Weights of a small class-conditioned image diffusion model.
Model: 1.96M parameters, activation silu, widths [48, 96, 96].
Training: 10200 steps, batches of 256.
Data: trained on photos of plants, animals and fungi (iNaturalist), 155796 training examples, 16.8 epochs.
Rows from block 8 of a small class-conditioned image diffusion model, named by matrix and row number. Rows with one number belong to one channel. Each number is 500 + 50 x the weight over its row's rms, rounded and kept within 0 to 999. All counts start at 0. Numbers have three digits each.
After each channel's rows are labels from the 100 images, of 14848 (inputs lightly noised), where the channel reaches its highest value: "colour at peak" is the nearest of a few named colours to the mean colour under the peak. Only what is clearly more common there than usual is listed. The data: photos of plants, animals and fungi (iNaturalist). In brackets: how many of the 100.
# convs0: first 3x3 conv (model.decb.0.0.convs.0.weight, 96x192x3x3, each kernel summed), inputs 0-63
# convs1: second 3x3 conv (model.decb.0.0.convs.1.weight, 96x96x3x3, transposed, each kernel summed), outputs 0-47

convs0.84:479469515479450555542522490489480511508522505507510534497483555502502494494483519464463426503466551505498578517531492500501482524542397488479479458497484506548520487481487613551498507600515455
convs1.84:431511568550486584534519559531501619464500505429467448482506552473454529556564515541561529543580464501507384425493429447467592547472475361455516
colour at peak: pink (30); red (29)

convs0.6:583502432521545560483492437502505454529513493574589517551495514534505498525454428540531587535502627483424513434485510541478513570557494591491519588499531509443491409512529536428533469564403395
convs1.6:568500645600527497484504456471552512421443488539596524480487593447445484508516508430522472377624517504514567456519455423594533448511477533519368
colour at peak: black (28)

convs0.52:467479494461495577476433505506488524481492505485541504496456523481488458517464492402426574529490504473518574557546505523481445474528437544478492442497520525436521531468402595553441466565449527
convs1.52:555417476532481492487527453423520461524514617455537422531442493541455489564538524479490593512541533514477474445531425485564498459446482492497545
colour at peak: black (67)

convs0.60:446463456475577485550429501454459523450417432564482461402427432407439492477515454510482508473469586492506582525466490497490492485508531455466476465554500517413507440482444580531446426543541553
convs1.60:461508565476593500384529512417554584491506535541491467505422480446548460549554435506514547494493485480492495419538518443471429366509493524469488
colour at peak: black (66)

convs0.54:510511535514481511469491514509526483502488500532502512528482507483530468462490490471423461549438506444580543461487472515488469518527416478503452506509502514464491519488478556515522520550451433
convs1.54:566527476492452505479544457515475518572396501511398510480478496500463548456496472501467510552510545544548554438444510673496446367497556534431499
colour at peak: yellow (28)

convs0.46:511466776515624632518620540553519676599550555479560660514620629520507493437480547498579543564496463477531559521507444533514554495558472435482535492539538510450496563458450520520452604499436499
convs1.46:428511432485498494574499548474482503491541584515457452574494508427467558398472616444590473532550541460531448489493474592522529469563574431446520
colour at peak: brown (69)

convs0.70:518543437514490544557544507566520434550661505497536539503437487569474544549554479462474493520470530522486451487549448520516506514567509452547514425515487535533404561531571534462549462458379482
convs1.70:459523483487413464515428493490454404584509616505552536507547482509470520505446467459625428536498505431373540532471515588488515471472571519555577
colour at peak: white (56)

convs0.35:498507540537505524477485535491450472475444513445518497484527517495552525525544503499471434499496573481545599401496473492503488470428487492508504467468532499507514579490487568496491508476504489
convs1.35:481494573341521504581497426483615510542566476471511497492556558483528456581523463459631499498536444406535471572419598509485462538536498479435394
colour at peak: grey (74)

convs0.28:518573444468377397476442573494457533475463449540442413501495485486497551455447491499512370441467427528547574412564435399451537536432450518447482458532467574576508452509549587530518668485530499
convs1.28:527470435502507496393485560527519493533537513458530435457548479474441493516525481557498597414517502487499386661511531476449620527549507488418524
colour at peak: brown (50)

convs0.85:501477424586420451534433480464461484507472490486383503527596387482493564441487505464628421449519611502437526462412492492473553431460462497424418519456481413542518449545451519506505586498624367
convs1.85:429488516501498486396466476491416459535460538488542506451458554440520478558515517470532519556427476462512470608499443531526539531406464495452537
colour at peak: brown (51)

convs0.69:560482484393515498517581503496471512406485459487549465441560491418505446470422489494444386506476481487497560497418514506424535450519485450412465444438468464403482398504383554499430468476551499
convs1.69:645506513541479584515532527526509607460456389478508538528497484590513491522493491448465454539527437493580511580571545463560441452526519576516538
colour at peak: black (38); green (29)

convs0.2:510538447472507538458451561524537493497502514466547541448476364533439630468510471446541509482558560550519507481523557506511534529504537492483483546551440495528546510464470567500565471608451545
convs1.2:463513536533536547532506593536494570564511518529609539461575528610584521522541507559492576566418479459405425584540440514468473428528426462525496
colour at peak: black (25)

convs0.72:517557432519641546542598471503543646522508496444498648462401546556465429514456460520522489530545464444525360531514464469487532502490548401513475536513458495516522611518498512484491503507488594
convs1.72:562514465481505517468438484493532492495569503453522430613463480402475535470545508609469500519507369535512442609506555570462551533583537455537520
colour at peak: brown (50)

convs0.41:486497542540469593536511500556461666572470597457542648430467557531461588469464571525551470621597518518538524493582437509560495542533430508542593448593550557507508539442446598575485700518535486
convs1.41:468558526514525512523534435369512508474466477562514519500545435482503504542477409576495448524515483489552506431505462464468586391533525552589447
colour at peak: brown (54)

convs0.68:494466424486438492452482457443465472508533489465536495421577353504521503521534570496466527562480384397585604505543393484515487444549598578507513441487429511494471413461496484475503458378549509
convs1.68:408575458481550525544490509469473578433473522455471495528447552441450460469417520482525434485548551432533437459401457494525367517471508506371527
colour at peak: black (46)

convs0.55:552523528469578443484524487472490534525489537468438448470405475491522505566555520530575543547578503484551597546540519483537506515563572557532474476531471445525510482498535468494494502477621529
convs1.55:477508576573516543523447456544521606551519493583514441534571534586462561551505579464547544503536560579515513508507467453633472549578504485489513
colour at peak: black (75)

convs0.19:489503440456535483437500483485513511468527498476498444456432462495547539467490467511523631484464459497519619532521460561489530471552508464472478423456469508465453420493445446492465433431575577
convs1.19:450488562478514611545505493514568492541533434488473524445526511454408463467511384506515521531426481516440435357477506472403541528481498469450487
colour at peak: grey (82)

convs0.29:527490566441518481508397511486426584483459498424534427459552544460436520454473412522511476516553495477440455542512539524448497447460488517537508475488550512492517510526428458526414433492553515
convs1.29:533484457496599516401454508391472480465492540553557546494577453438498531584517472463450568507419506398514505520558461468544507547499442438545476
colour at peak: white (53)

convs0.10:505488360365506528544618545522471560500523483550566449576423492537560520537570493450460444500469453498681426432523612502516459502625527498452441439486460486462505453471530396525523378477562436
convs1.10:465518412454370517443480538470439445573496501415411580505471430479429532413474419446543526569475588548521491483448588569524523591517551423504484
colour at peak: grey (77)

convs0.33:489401406514437510464449475517548480520598499481495353512473404528502499489494442527474434508514636471466528499445519540542490517470535505449508485526523477488500461548516591450543467513510512
convs1.33:521422448411483477406535470403503501513503399548520527520481490537532511494499504423556436563502561446447585486449574444410448398514495451581599
colour at peak: white (77)

convs0.25:502514388556600477536525515529507500482539447565500534468414598520499539506505449450531565498467563458406568682515492523486451519474447525508510464502463510513424493472486533497443445477572564
convs1.25:565532508485623554472504510519498464517477571487498491471525567468498386508512407453552485475465362440534459540478500470496553447476390481550453
colour at peak: cyan (29)

convs0.76:568552570549465503478518597540466572491529543511378485525499505509486623466500486554536547501471470530411483431492480374577543525449554478554462439489467490496530591542515445486498558425379427
convs1.76:461499493531485454493544519437494494461498470534516565557485553429516462441492438455464429430498664497453461533487486568461504579495418400526448
colour at peak: brown (52)

convs0.75:517512526550522481480498493497459470518490534411525515556506480462552530562509494499462525499557508451467474571538465470521508459488578506475493496506468517446487499472532429528453472492534660
convs1.75:484515495512461508535510488477506528504494638437562478518529542481571584541480553578597495509567544507503504524485412536488387500473423493426475
colour at peak: black (29)

convs0.1:488503438499378501491445520489514496504479455528513517498482386490477457458456509463515563510495451485567458546522522495477446477519500489494473469470493492458505412446455394495457491460522582
convs1.1:511450552412475525429374510408469435551432492495509508420509544522440474406477524517534520503426484555487492480540551562594557459414499499523509
colour at peak: red (27)

convs0.36:457520558476579502462469409481493484495483532463514436467512522506489505453523481551534489479538511515403503492471521513524455489397467518523509494513516511504454515509490508493516462528474572
convs1.36:536488561533564477294598449457470433506422455488491468521487500479505490479580565554489535435488465496609421529451514478573524416488507559522520
colour at peak: black (30)

convs0.4:517470459528507520463480519598546441469559484439535435506431513475504561515522506463541600523484556508482440540484558495461464510462499453527517465475507502518505589572461389489539512428400514
convs1.4:431565594515585551504553595444429467454423509485463446492480467521472471585560535470542495523467557512572448541503515447521520479469465434366476
colour at peak: black (52)