config = dict(
    cond_dim=192,
    cond_dropout=0.1,
    blocks_per_level=2,
    learning_rate=0.0049,
    shampoo_beta=0.99,
    eps=1e-08,
    lr_schedule='step',
)
Rows from block 5 of a small class-conditioned image diffusion model, named by matrix and row number. Rows with one number belong to one channel. Each number is 128 + 24 x the weight over its row's rms, rounded and kept within 0 to 255. All counts start at 0. Numbers have three digits each.
Before each channel's rows are labels from the 100 images, of 14848 (inputs lightly noised), where the channel reaches its highest value: "top examples" is what is common among them; "patch colour" is the nearest of a few named colours to the mean colour under the peak. Only what is clearly more common there than usual is listed. The data: photos of plants, animals and fungi (iNaturalist). In brackets: how many of the 100, against the usual share in percent.
# convs0: first 3x3 conv (model.mid.0.convs.0.weight, 96x96x3x3, each kernel summed), inputs 0-95
# convs1: second 3x3 conv (model.mid.0.convs.1.weight, 96x96x3x3, transposed, each kernel summed), outputs 0-95

top examples: class: Aves (95 vs 55.1); order Charadriiformes (38 vs 7.6); order Anseriformes (35 vs 5.5); family: Anatidae (35 vs 5.5)
patch colour: grey (75 vs 50)
convs0.29:108168100132118119128125135136124179131116168175156102116068133111118137127148117080135106120139126104126139127144176108142129129156144089147108108126137113107148073103111115178125117128124137111146128101122128102082152117152111101162089140126119156069141079129128121134153143147073103134
convs1.29:106153134128164140158139101162141115127157098107103174174146125152145132112104111122119113116098112116151116109115119159145111147099164149141133121140134136154067118113156158126156193110118171137084131113141101144144097119107139143133143117102111086194128157121123106154102103108161111149

top examples: order Charadriiformes (50 vs 7.6); family: Laridae (36 vs 2.6); order Pelecaniformes (28 vs 3.2); family: Ardeidae (25 vs 2.5)
patch colour: pink (28 vs 10.2)
convs0.93:102156112105159159162111123130175144154131094132155110122152123124211146138131139129153097134074126126128089072084133133101140112098143125119154130127149113158146082150133102139177110142155138153131094126137122105080101135119136126147100117133169126141093135113136145144131115129102145157
convs1.93:176111109127089117122107131144111081150116137148147093147097145161100101108101163127126093119134136156153107151098111134130105131113124130131150105136134146139140155170156092181084157133118125104083144127139121162162128135098162139113137128112133118134141097131204193126121119105142137128

top examples: order Anseriformes (69 vs 5.5); family: Anatidae (69 vs 5.5); order Podicipediformes (25 vs 0.9); family: Podicipedidae (25 vs 0.9)
patch colour: grey (77 vs 50)
convs0.80:198177118157162141152146149139125135110139117124123086160091167130115097118107118108126115171146114145134082099120128143125128095158147158116119164151148121164132123172110107111099107173124119155165133173108126121143077149140120148138161121125129110136149101167149127106102154105135149126
convs1.80:116136145136114107128055137119191148120109101109115109150112153118144171152091126105127105108128141137122117098143131134115143098093143158144107141167112122147086120106123128160144128114127090142115146163113090088148123104160125138091144102153133128150145065196140111126125117120110124096

top examples: phylum Chordata (93 vs 60.9); class Aves (91 vs 55.1); order Accipitriformes (34 vs 3.9); family: Accipitridae (29 vs 3.3)
patch colour: white (35 vs 5.7)
convs0.90:107101157111085125141114119111146127137112101129108129114152116136123088094160100125129127114101128120108139181186153109102111180102110163167116078175126122087139093112098129106094094120124101129137132157122130105143100142166108094162115091142104131117104129119108156096124115121152105100
convs1.90:139147099119160144086146138115125088139102147123124126108132183108114142182102128083124072122134122115110119087095136105113117135160112120128156173081110149157139143168124122140155099118148147108112130105101175120123134163105149114100106166114125156129165096117169123135146097091135132145

top examples: class Magnoliopsida (31 vs 5.5); phylum Tracheophyta (31 vs 7.3); kingdom Plantae (31 vs 7.3)
patch colour: brown (49 vs 24.3)
convs0.15:111127128143102121143106098115150135097132105131142095114075159111143105128115106103141138157081179113110142142115087178126109122182124135198145112079147100081089131155088130106118139136124112126138153138142139098131095111078122116150105112112135156119137139121121133122161101121155107132
convs1.15:137102136119143111087146116124135176117158176142099110158132127104136164139147125081117136114121115125159073143124173148093193179106106111078122142125144147099130140131125133097151137147108111140135081136074126134107145167155123117107120141127130112152107143158138125079109098125136138123

top examples: phylum Chordata (95 vs 60.9); class Aves (94 vs 55.1); order Passeriformes (65 vs 25)
patch colour: brown (51 vs 24.3)
convs0.2:052109181106120142098122117107128134116188081148148121115150138099138135099146147119117112113109125175114129105122121133086117121114150103132108073139136129116134117129133103136116177096145135123131085083146093069113129129101097140128104137135109129121118134106130114173133077145123126116
convs1.2:132170094135147142102155135128143097125093143189093141123060123148135109158143138103140160125127133169134148116081135105216101157130138117107144136135118164107122148175130127111124087117110139139135111157122125139145152115155145124157123167084105150153122128115141139127134148113097130119

top examples: class Aves (100 vs 55.1); phylum Chordata (100 vs 60.9); order Anseriformes (65 vs 5.5); family: Anatidae (65 vs 5.5)
patch colour: grey (75 vs 50)
convs0.70:087135111096061149117124104100144076131125126131140112131119151119129086144147109153141126089113104115102115140161153102165135114129168107129156141148147133125142141135099157145122124098125146117118159140074123130083124121117143094142143129130083113129123114141125143074120137053136086162
convs1.70:133127125129126144111104152115080095103132059099133161139140117159125133125151122120131130118112169079156116123126113171111167110157130113080146161119138165075121104100115130145158107140125108144085128096122094126145164168119116157101147135103143143112139092163095107117112105114088131137

top examples: order Piciformes (29 vs 1.8); family: Picidae (29 vs 1.8)
patch colour: brown (49 vs 24.3)
convs0.41:098154172146134090117106096088107112132149105107132080144055108140100136112088112136102120105120114114178161123061119123106113114107128096151120124094128128097145107139113110102127115132167118109121118122144159114134129118089119172135122114100133111154090159151083139130131148135111127097
convs1.41:130064114106129107142144142159138180164085185158137142126124131110120110131172096114126153145123143097116161187132143144151150115137122129156157131133100167133130120145081124164146136106131129099115114119141101156095132110134139144109096134102109112139160099055127111106113115126131151136

top examples: phylum Chordata (93 vs 60.9); class Aves (90 vs 55.1); order Charadriiformes (35 vs 7.6)
patch colour: grey (75 vs 50)
convs0.73:144131147142101140137115107103110128109103148107120112132107122155116157153109118154068152131106111161140131075139144116167098136162128112160156103124137116065121089143120143135118174092131105091118149151108112128141169130116084141093137128128177153140154086106074115110158124125153125143
convs1.73:136127108125138087119116142129144148163122117142125111127125156152130107099092178099138104130138155082118125176162156100105152143158120133121100106136124118168125137111147070141136117145111137161154096098160188132124069111149157164118106108139133086126096160104141130120150151089128143119

top examples: phylum Arthropoda (65 vs 30.8); class Insecta (63 vs 29.2)
patch colour: brown (54 vs 24.3)
convs0.56:107127163154125156150083091099118106129155139148103148136152143156139117128095101119132100124129116121139152104106144107193145139099155169123140161098136150117108126173146119102132138118147158082111192134109110111120143131156123130130200144114144136118169142144127162121101128104106136086
convs1.56:079141101093153104157168165134114157145122109154091138083149122134143117167134102116117138104096133074160128166136144127134179114163107130116096129134142130091129144115079124143143111098127123165126108125135137129102109126116111137102123066134095107100158102129129120119103166170103113145