A small class-conditioned image diffusion model, trained from scratch: batches of 256, 16.8 epochs.
Rows from block 9 of a small class-conditioned image diffusion model, named by matrix and row number. Rows with one number belong to one channel. Each number is 500 + 40 x the weight over its row's rms, rounded and kept within 0 to 999. All counts start at 0. Numbers have three digits each. After the name is the row's rms in percent of the matrix's.
Before each channel's rows are labels from the 100 images, of 14848 (inputs lightly noised), where the channel reaches its highest value: "top examples" is what is common among them. Only what is clearly more common there than usual is listed. The data: photos of plants, animals and fungi (iNaturalist).
# convs0: first 3x3 conv (model.decb.0.1.convs.0.weight, 96x96x3x3, each kernel summed), inputs 0-95
# convs1: second 3x3 conv (model.decb.0.1.convs.1.weight, 96x96x3x3, transposed, each kernel summed), outputs 0-95

top examples: phylum Chordata; class Aves
convs0.48 091:506430439420515453496510572512493530532501495436516515499486459502503427478535487467466476441505468496468474490525457460513499451489440520503513561507514461491504502503531437527484545460492556517483419473485451408471436527543519471464538467451500460518391508480530475399492507437511392472
convs1.48 110:564432492523433541524498459478507538492472517520475464548538469496472555523517495542497530598560540503525509495565490498485599538445517494467475555494451504543460567488556495531461443483469445475457554548523517469462531428480437531505494545512454529462479509452572573491440496456477569549

top examples: class Mammalia; order Rodentia; family: Sciuridae
convs0.76 103:440519500511437512553498534531485555565529455491501496496504478494462475515483444446539479599425434571496508471498498524541563494480557513528523518480514475514534513519506524481423529540527400514490435443559475482435473556544559512533494478499496422539449540558540496512484442574550513546
convs1.76 061:513469519465464492503505505484570455487476517550460471521495502485453489496475496460510530425529547554506383486452486525454547481493487586523524511480521486495505554496496478571515423440469507431516496560423517473534430445437483448575496461494546524487438489478536417427428485482459513492

top examples: kingdom Plantae; phylum Tracheophyta; class Magnoliopsida
convs0.23 077:551573498535474568566531499516522539499568480529501443528558543480544411558524589491542473565503534511557508516459516494484522508581473514447569489470483461503520507510431437521512510500527595490425547511517490568500512544497464451469428482490457495522508498539487507434525478499491540574
convs1.23 079:479505453493436452411499512513518457487524481488430563456472460566504443437473478480386480438436476485454465547539490495466523464512413447524414524478441474494512553507533466546434499444506534451596518519503511507494469537492519519498516525501516499533515450500555494436494529532528531555

top examples: class Aves; phylum Chordata; order Accipitriformes; family: Accipitridae
convs0.67 108:503548501474458471535475455450462480429519472445495481473549500487468456499435490421471454517475439453371473486514454499543460466457477495426474562456501484484553448443493560526515455480434466455527478478531552479452492442428534469529476462492501463527477490502548443511442460449490497443
convs1.67 097:555497526534504569534555533415476497527460481524569561514550474454567443535487446465539454472499466482507478434520498465462555452436477549530549444409526479493480470476467452448497491489528481500512489584473479491518532509530490530479553486562523532517502492449410582473486511447460569484

top examples: phylum Chordata; class Aves; order Passeriformes
convs0.41 111:502539438514506489506494476497495519481479521382461488481633541474487441508485485546425531468518530531474506429520485451500510460420456509472467466453539476468536477509486417476499539514492437467435422522513456511443469471438503505571476513477432483509574479429529495515463482505511482455
convs1.41 116:484495466498505474437467543563521517504573525469540478507568490473465443481506524443461471539458503552540557494477472498459494473451458585494446466566441453522462522520517444510478590535487492559440488507447484531494465508408444500423585507467433507535505539493529483476534578527516491457

top examples: class Mammalia
convs0.26 084:488565548553502481509467503583524586543508486492522447464482528509561442544493493502403544505391481510460562536497610462505499542512441509519525511566460468565511501517527486539450528550553517506523521520540507484515521499431575506501510499426453451470454470466505508553536500475536467481
convs1.26 077:574547445530536548454542517501456489491540527534496450506542477557476470450547471374491496526504468471455533455513555492524490498461509459521496462464516593485452497530527507468499444513429558498589550439501467454453542533430496517487560501529549492549459527506493548553439514476560516516

top examples: kingdom Plantae; phylum Tracheophyta; class Magnoliopsida
convs0.6 105:571571519522497538513462533560620504462516500580544451535549435536476474488476508443477473570477472456491531447499487479468491537549484487470494439485521500495475535520496641441425510494515483447469487453487477536480513528500517497530540522538499449550453508412502507483541516480551464538
convs1.6 095:491499508487497512537569498499494568450469520379437466544478577466546520523538566532540476444594534507481458483509529515502505416506540501517487470428488486464556458420463446497518422505527492523470504476517495450516482437507485529549433498477476485459483493573430501488461505555470541451

top examples: phylum Chordata; class Aves; order Charadriiformes
convs0.65 090:460393504480552521516485498456491464459469483492510504525480439501541493492434546475452543516505437565504496483475491426518494457476494486546497440441447470453534519484475563432499589499478499481551538446555409533519486526470510487538558551477494575523517495532527550465416535483578489446
convs1.65 069:500556523536484523475445477551452529486555541509516456454439502478500452475494490509481501514465514479447478581500482492434562487461420547475431492503525510563544439502451457559488426475519431508475454545421573521455508529479487505524473491441525468553491524483538438474490405424514555487

top examples: class Aves; order Passeriformes
convs0.83 105:542516550460493451546492499587516528512528528433478539544534463471454491516440443494532529481483510493485489499485509447507544533522498518411426553477472415450497546458460476491539432501527443393479554502488444555491505461533429592461462500528542429493552503475488537472459527480531511507
convs1.83 092:453481482487504558540541471416519554501516445532560509550474521492520519465526564500482538572521412516457462479554482528477534466505526490588534436437560559533454397513518457487522490483518532575519472498501533423521541545544503504560530531518430517470482499529525542521457488523532522571

top examples: class Insecta; phylum Arthropoda; order Odonata; family: Coenagrionidae
convs0.2 117:468559423485510572490495504503418626515483484490525490556481501458442565512497509466480489505467492576518506482539500523485501455468615537465455453541542511470567433492515530511499510507507398499556451448539504498465538570523572529498516496484524496538539540500539464505494486506562561490
convs1.2 079:493526537482534507440477511457487435430496558482435510532513473486517478508483477522501455473536493465544535442487472536494463517449465560505486493463554504485513519435471488547556394508503586476442571595432538476511464443445496516490431492572457503506483455547448536572476479494462439487

top examples: kingdom Plantae; phylum Tracheophyta; order Zygophyllales; family: Zygophyllaceae
convs0.51 088:509447476538473473526570491498490544527532483460462468480472502541513462536471509505456508545521488495461444470538559516490452497512545518498460565509492570515546479462498443577532530629465453609484529565530532490561559531508484546504534546481495474506478494421519484543465536564570464563
convs1.51 080:523473474513566507537434513549515568581508509528555408522488520442463524497481444461634528476502531506457427501479520464535485548544471489526567449545541451463408516531565522480489505488483470462479503402463509486505510564484537439453522519530540475507544503492488456514500492469510500462

top examples: class Insecta; phylum Arthropoda; order Lepidoptera
convs0.95 120:532529463503485530559447486500521531489507526551534513432478457461441522509409502481513445523514491512477476449459532585487491499458467472472431446465487519473501495521524505531469422443541404482515429467497540505506537458458568635446507503445436480471506538530502507518479472576545490511
convs1.95 121:517482536456483482480474480442402468508477490426498556547511564531489461409508483470504485491491554547504532474520527458553520414479495468542505445508505468525518541476462519521493495503510495494473474541538440494488480427576539333512502508484511567522535468516484523531471544519478499596