Rows from block 2 of a small class-conditioned image diffusion model, named by matrix and row number. Rows with one number belong to one channel. Each number is 500 + 25 x the weight over its row's rms, rounded and kept within 0 to 999. All counts start at 0. Numbers have three digits each.
After each channel's rows are labels from the 100 images, of 14848 (inputs lightly noised), where the channel reaches its highest value: "peak at" is the part of the image that holds the peak; "top examples" is what is common among them. Only what is clearly more common there than usual is listed. The data: photos of plants, animals and fungi (iNaturalist). In brackets: how many of the 100, against the usual share in percent.
# convs0: first 3x3 conv (model.enc.1.0.convs.0.weight, 96x96x3x3, each kernel summed), inputs 0-47
# convs1: second 3x3 conv (model.enc.1.0.convs.1.weight, 96x96x3x3, transposed, each kernel summed), outputs 0-47

convs0.46:527502496507504519497501487510486425482488455485503510554498455559506518522514533498485496516478515528516500546475531489494515476537488476503503
convs1.46:492498507530483488520501462478535559511449549450498488454502537477508483514499488512514504500542494514461480460509477547489473488485471490501453
peak at: centre (33 vs 14.1)
top examples: order Lepidoptera (34 vs 13.7)

convs0.74:469501503495508477514520457501463541478498512477501512468479523470467501554516541505492536518513486516528524484481471470472477527468500462494477
convs1.74:458495497481501542479536479479500518511508500488522514465518480476540518467532493526492534528491474489526462482512516518512507506543519460550508
peak at: centre (42 vs 14.1)
top examples: order Charadriiformes (26 vs 7.6)

convs0.84:469513491509475525491493495470485486508483535481482487492522518493527548504493482447487502471468478522469499517486506463497549535486517505507499
convs1.84:499561558468478520482519493483471514540471529493491483491508547503508552486479496500527482521481503500523510503519493471476487517488555502506506
peak at: top right (26 vs 9.8)
top examples: class Aves (89 vs 55.1); order: Charadriiformes (30 vs 7.6); order Anseriformes (29 vs 5.5); family: Anatidae (29 vs 5.5)

convs0.23:524509496503515492490490474496488526515520507470532507489464487497489479501489531550502486496521510453503511491485466483486485480501506485472490
convs1.23:473501487473486468492524519479512494501502487567499514490490478507507531501500474475490553497475480513505551511472522495488497495510528520513510
peak at: centre (46 vs 14.1)
top examples: class Insecta (81 vs 29.2); phylum Arthropoda (81 vs 30.8); order Lepidoptera (48 vs 13.7); family: Nymphalidae (27 vs 4.6)

convs0.51:485501502486499500466498484501477505477472494520527516527513516491507497441496478481497480457554495456525540497481508503452489482483520518513450
convs1.51:489470499523530489510513482476491438512530447504522449515488512494502455505504487470517496495434506530496522492555496528535515483511535467473535
peak at: centre (44 vs 14.1)
top examples: phylum Chordata (99 vs 60.9); class Aves (94 vs 55.1)

convs0.29:504474490481496470499496511473453508498527534485474493507487520486468477499512514519510507528499496473497569463495492523479487534472460481475530
convs1.29:525494493523460500497505522532490487520528516490489533487543492505531539505483481478486544487507503518496480504541521525506581499523499545544487
peak at: top centre (29 vs 11.7)
top examples: order Passeriformes (64 vs 25)

convs0.48:491504508496488505493492462493487501519495512518492491427504496461490469498439490494484504523504494477466518486521443510478508483439497461491505
convs1.48:512491461479502535534511515507454534554495480451514516514513513504526534483506511483529504492524499518499526544419438490470491518513509573505510
peak at: bottom left (49 vs 9.8)
top examples: phylum Arthropoda (70 vs 30.8); class Insecta (63 vs 29.2)

convs0.0:519500528527529487520501528524513466491490475491495520518503529530472500483501539518535530495485477583500488501508530422544525504519515516490539
convs1.0:493518490534460497493504498481487541487502514465488464497471522498491494522510492507517510512495485505523493495478502496461525485497472485480470
peak at: centre (72 vs 14.1)
top examples: class Insecta (86 vs 29.2); phylum Arthropoda (86 vs 30.8); order Coleoptera (44 vs 3.2); family: Coccinellidae (33 vs 1.7)

convs0.66:489489507505517488506490465494464532508507502539511470512513522460493533517451483504468477491531467465472496476524442522428494538486539476520488
convs1.66:525515511480479543494471510473507503454513506494489444472490492511477507464476482519535529518481501499521485551462546485563473514518501449498526
peak at: bottom left (31 vs 9.8)
top examples: order Odonata (25 vs 3.8)

convs0.5:471518517524531524504495506499501534501511479512470545502505544508474523552503504502526472497507516482472493544497514478530524514525520469518518
convs1.5:488501505495549466506515487504500502513492456517468510509491469493534519493502483495504455515478491503484483482476533502517436490477532474473536
peak at: top right (27 vs 9.8)
top examples: class Insecta (68 vs 29.2); phylum Arthropoda (68 vs 30.8)

convs0.60:510519507491503467497443503467505554500516485488526456465514538516460468478488509499445519506530488450506529520554480499530529508511495489483477
convs1.60:494480495521473488504453518499515541469453464503517476493492513491462509476505514466494521531532512491514480545512466509495541505474497542489475
peak at: centre (40 vs 14.1)
top examples: order Charadriiformes (56 vs 7.6); order Anseriformes (40 vs 5.5); family: Anatidae (40 vs 5.5); family: Laridae (26 vs 2.6)

convs0.89:499506476524549517513533532534498469492510504468492485516516445478485529507494526490486500490524537501493492517501527470500513491539482462539501
convs1.89:506511543468464479517485475512484526537483483551498493466494563485525490512458523487497467486535486495501514527517471531519479529502497536488513
peak at: bottom centre (37 vs 11.7); bottom right (36 vs 9.8)
top examples: phylum Tracheophyta (88 vs 7.3); kingdom Plantae (88 vs 7.3); class Magnoliopsida (87 vs 5.5); order Lamiales (47 vs 0.8)

convs0.82:487530469487529480533536480512456579528491479517478533492498488452498509492509554480515518457526483522474530486521495462519465483478507552519517
convs1.82:502510469492540492524498513506518523480513522495448489489535506520470478474510497520531561463504517513539505441522503542520453445532481504481491
peak at: top centre (37 vs 11.7); top left (28 vs 9.8)
top examples: phylum Tracheophyta (38 vs 7.3); kingdom Plantae (38 vs 7.3)

convs0.24:532515542501476494474491489481508513475506496455460500479519530491501483475518530480461474499495518494452544504509534479532502497479494523488511
convs1.24:497503501491463498510515529486468526532522491556434511472512531487491531472529430505493543513532474475491500483493509470521544468479481522504484
peak at: centre (33 vs 14.1)
top examples: class Mammalia (38 vs 3.4); order Carnivora (28 vs 1)

convs0.69:467497511467458478483470476461480538504473516498500505496479480537502468513487522507492540494506509497504510498476487495521501510463516482512498
convs1.69:490461488507527497468506508510495488451532471509536525493516505513486521505494490495496437530526504492502481449539492546489522490515550494469536
peak at: bottom right (30 vs 9.8)
top examples: class Aves (90 vs 55.1); order Passeriformes (68 vs 25)

convs0.34:512532536525473477496494476503506503484522489501582500519534514483499458470484474466485481482488497527493484483469514571496501505498531484506507
convs1.34:493500479491518536514479493464518514555542501456501499485521494517518531520519476518528522454549509493494483537481488487515450498484482493481475
peak at: top left (26 vs 9.8)
top examples: kingdom Plantae (33 vs 7.3); phylum Tracheophyta (33 vs 7.3); class Magnoliopsida (25 vs 5.5)

convs0.88:526496474450504489501482490476495505503484488484470506504470464505486479491495433484455467478495476410490481475510515487507459504513509531530516
convs1.88:452430522534465519514458496516527515490517495491538499504527486486491513476501499498505519491514532467506499559499506531511567522491498484456478
peak at: centre (32 vs 14.1)
top examples: class Insecta (77 vs 29.2); phylum Arthropoda (77 vs 30.8); order Lepidoptera (69 vs 13.7)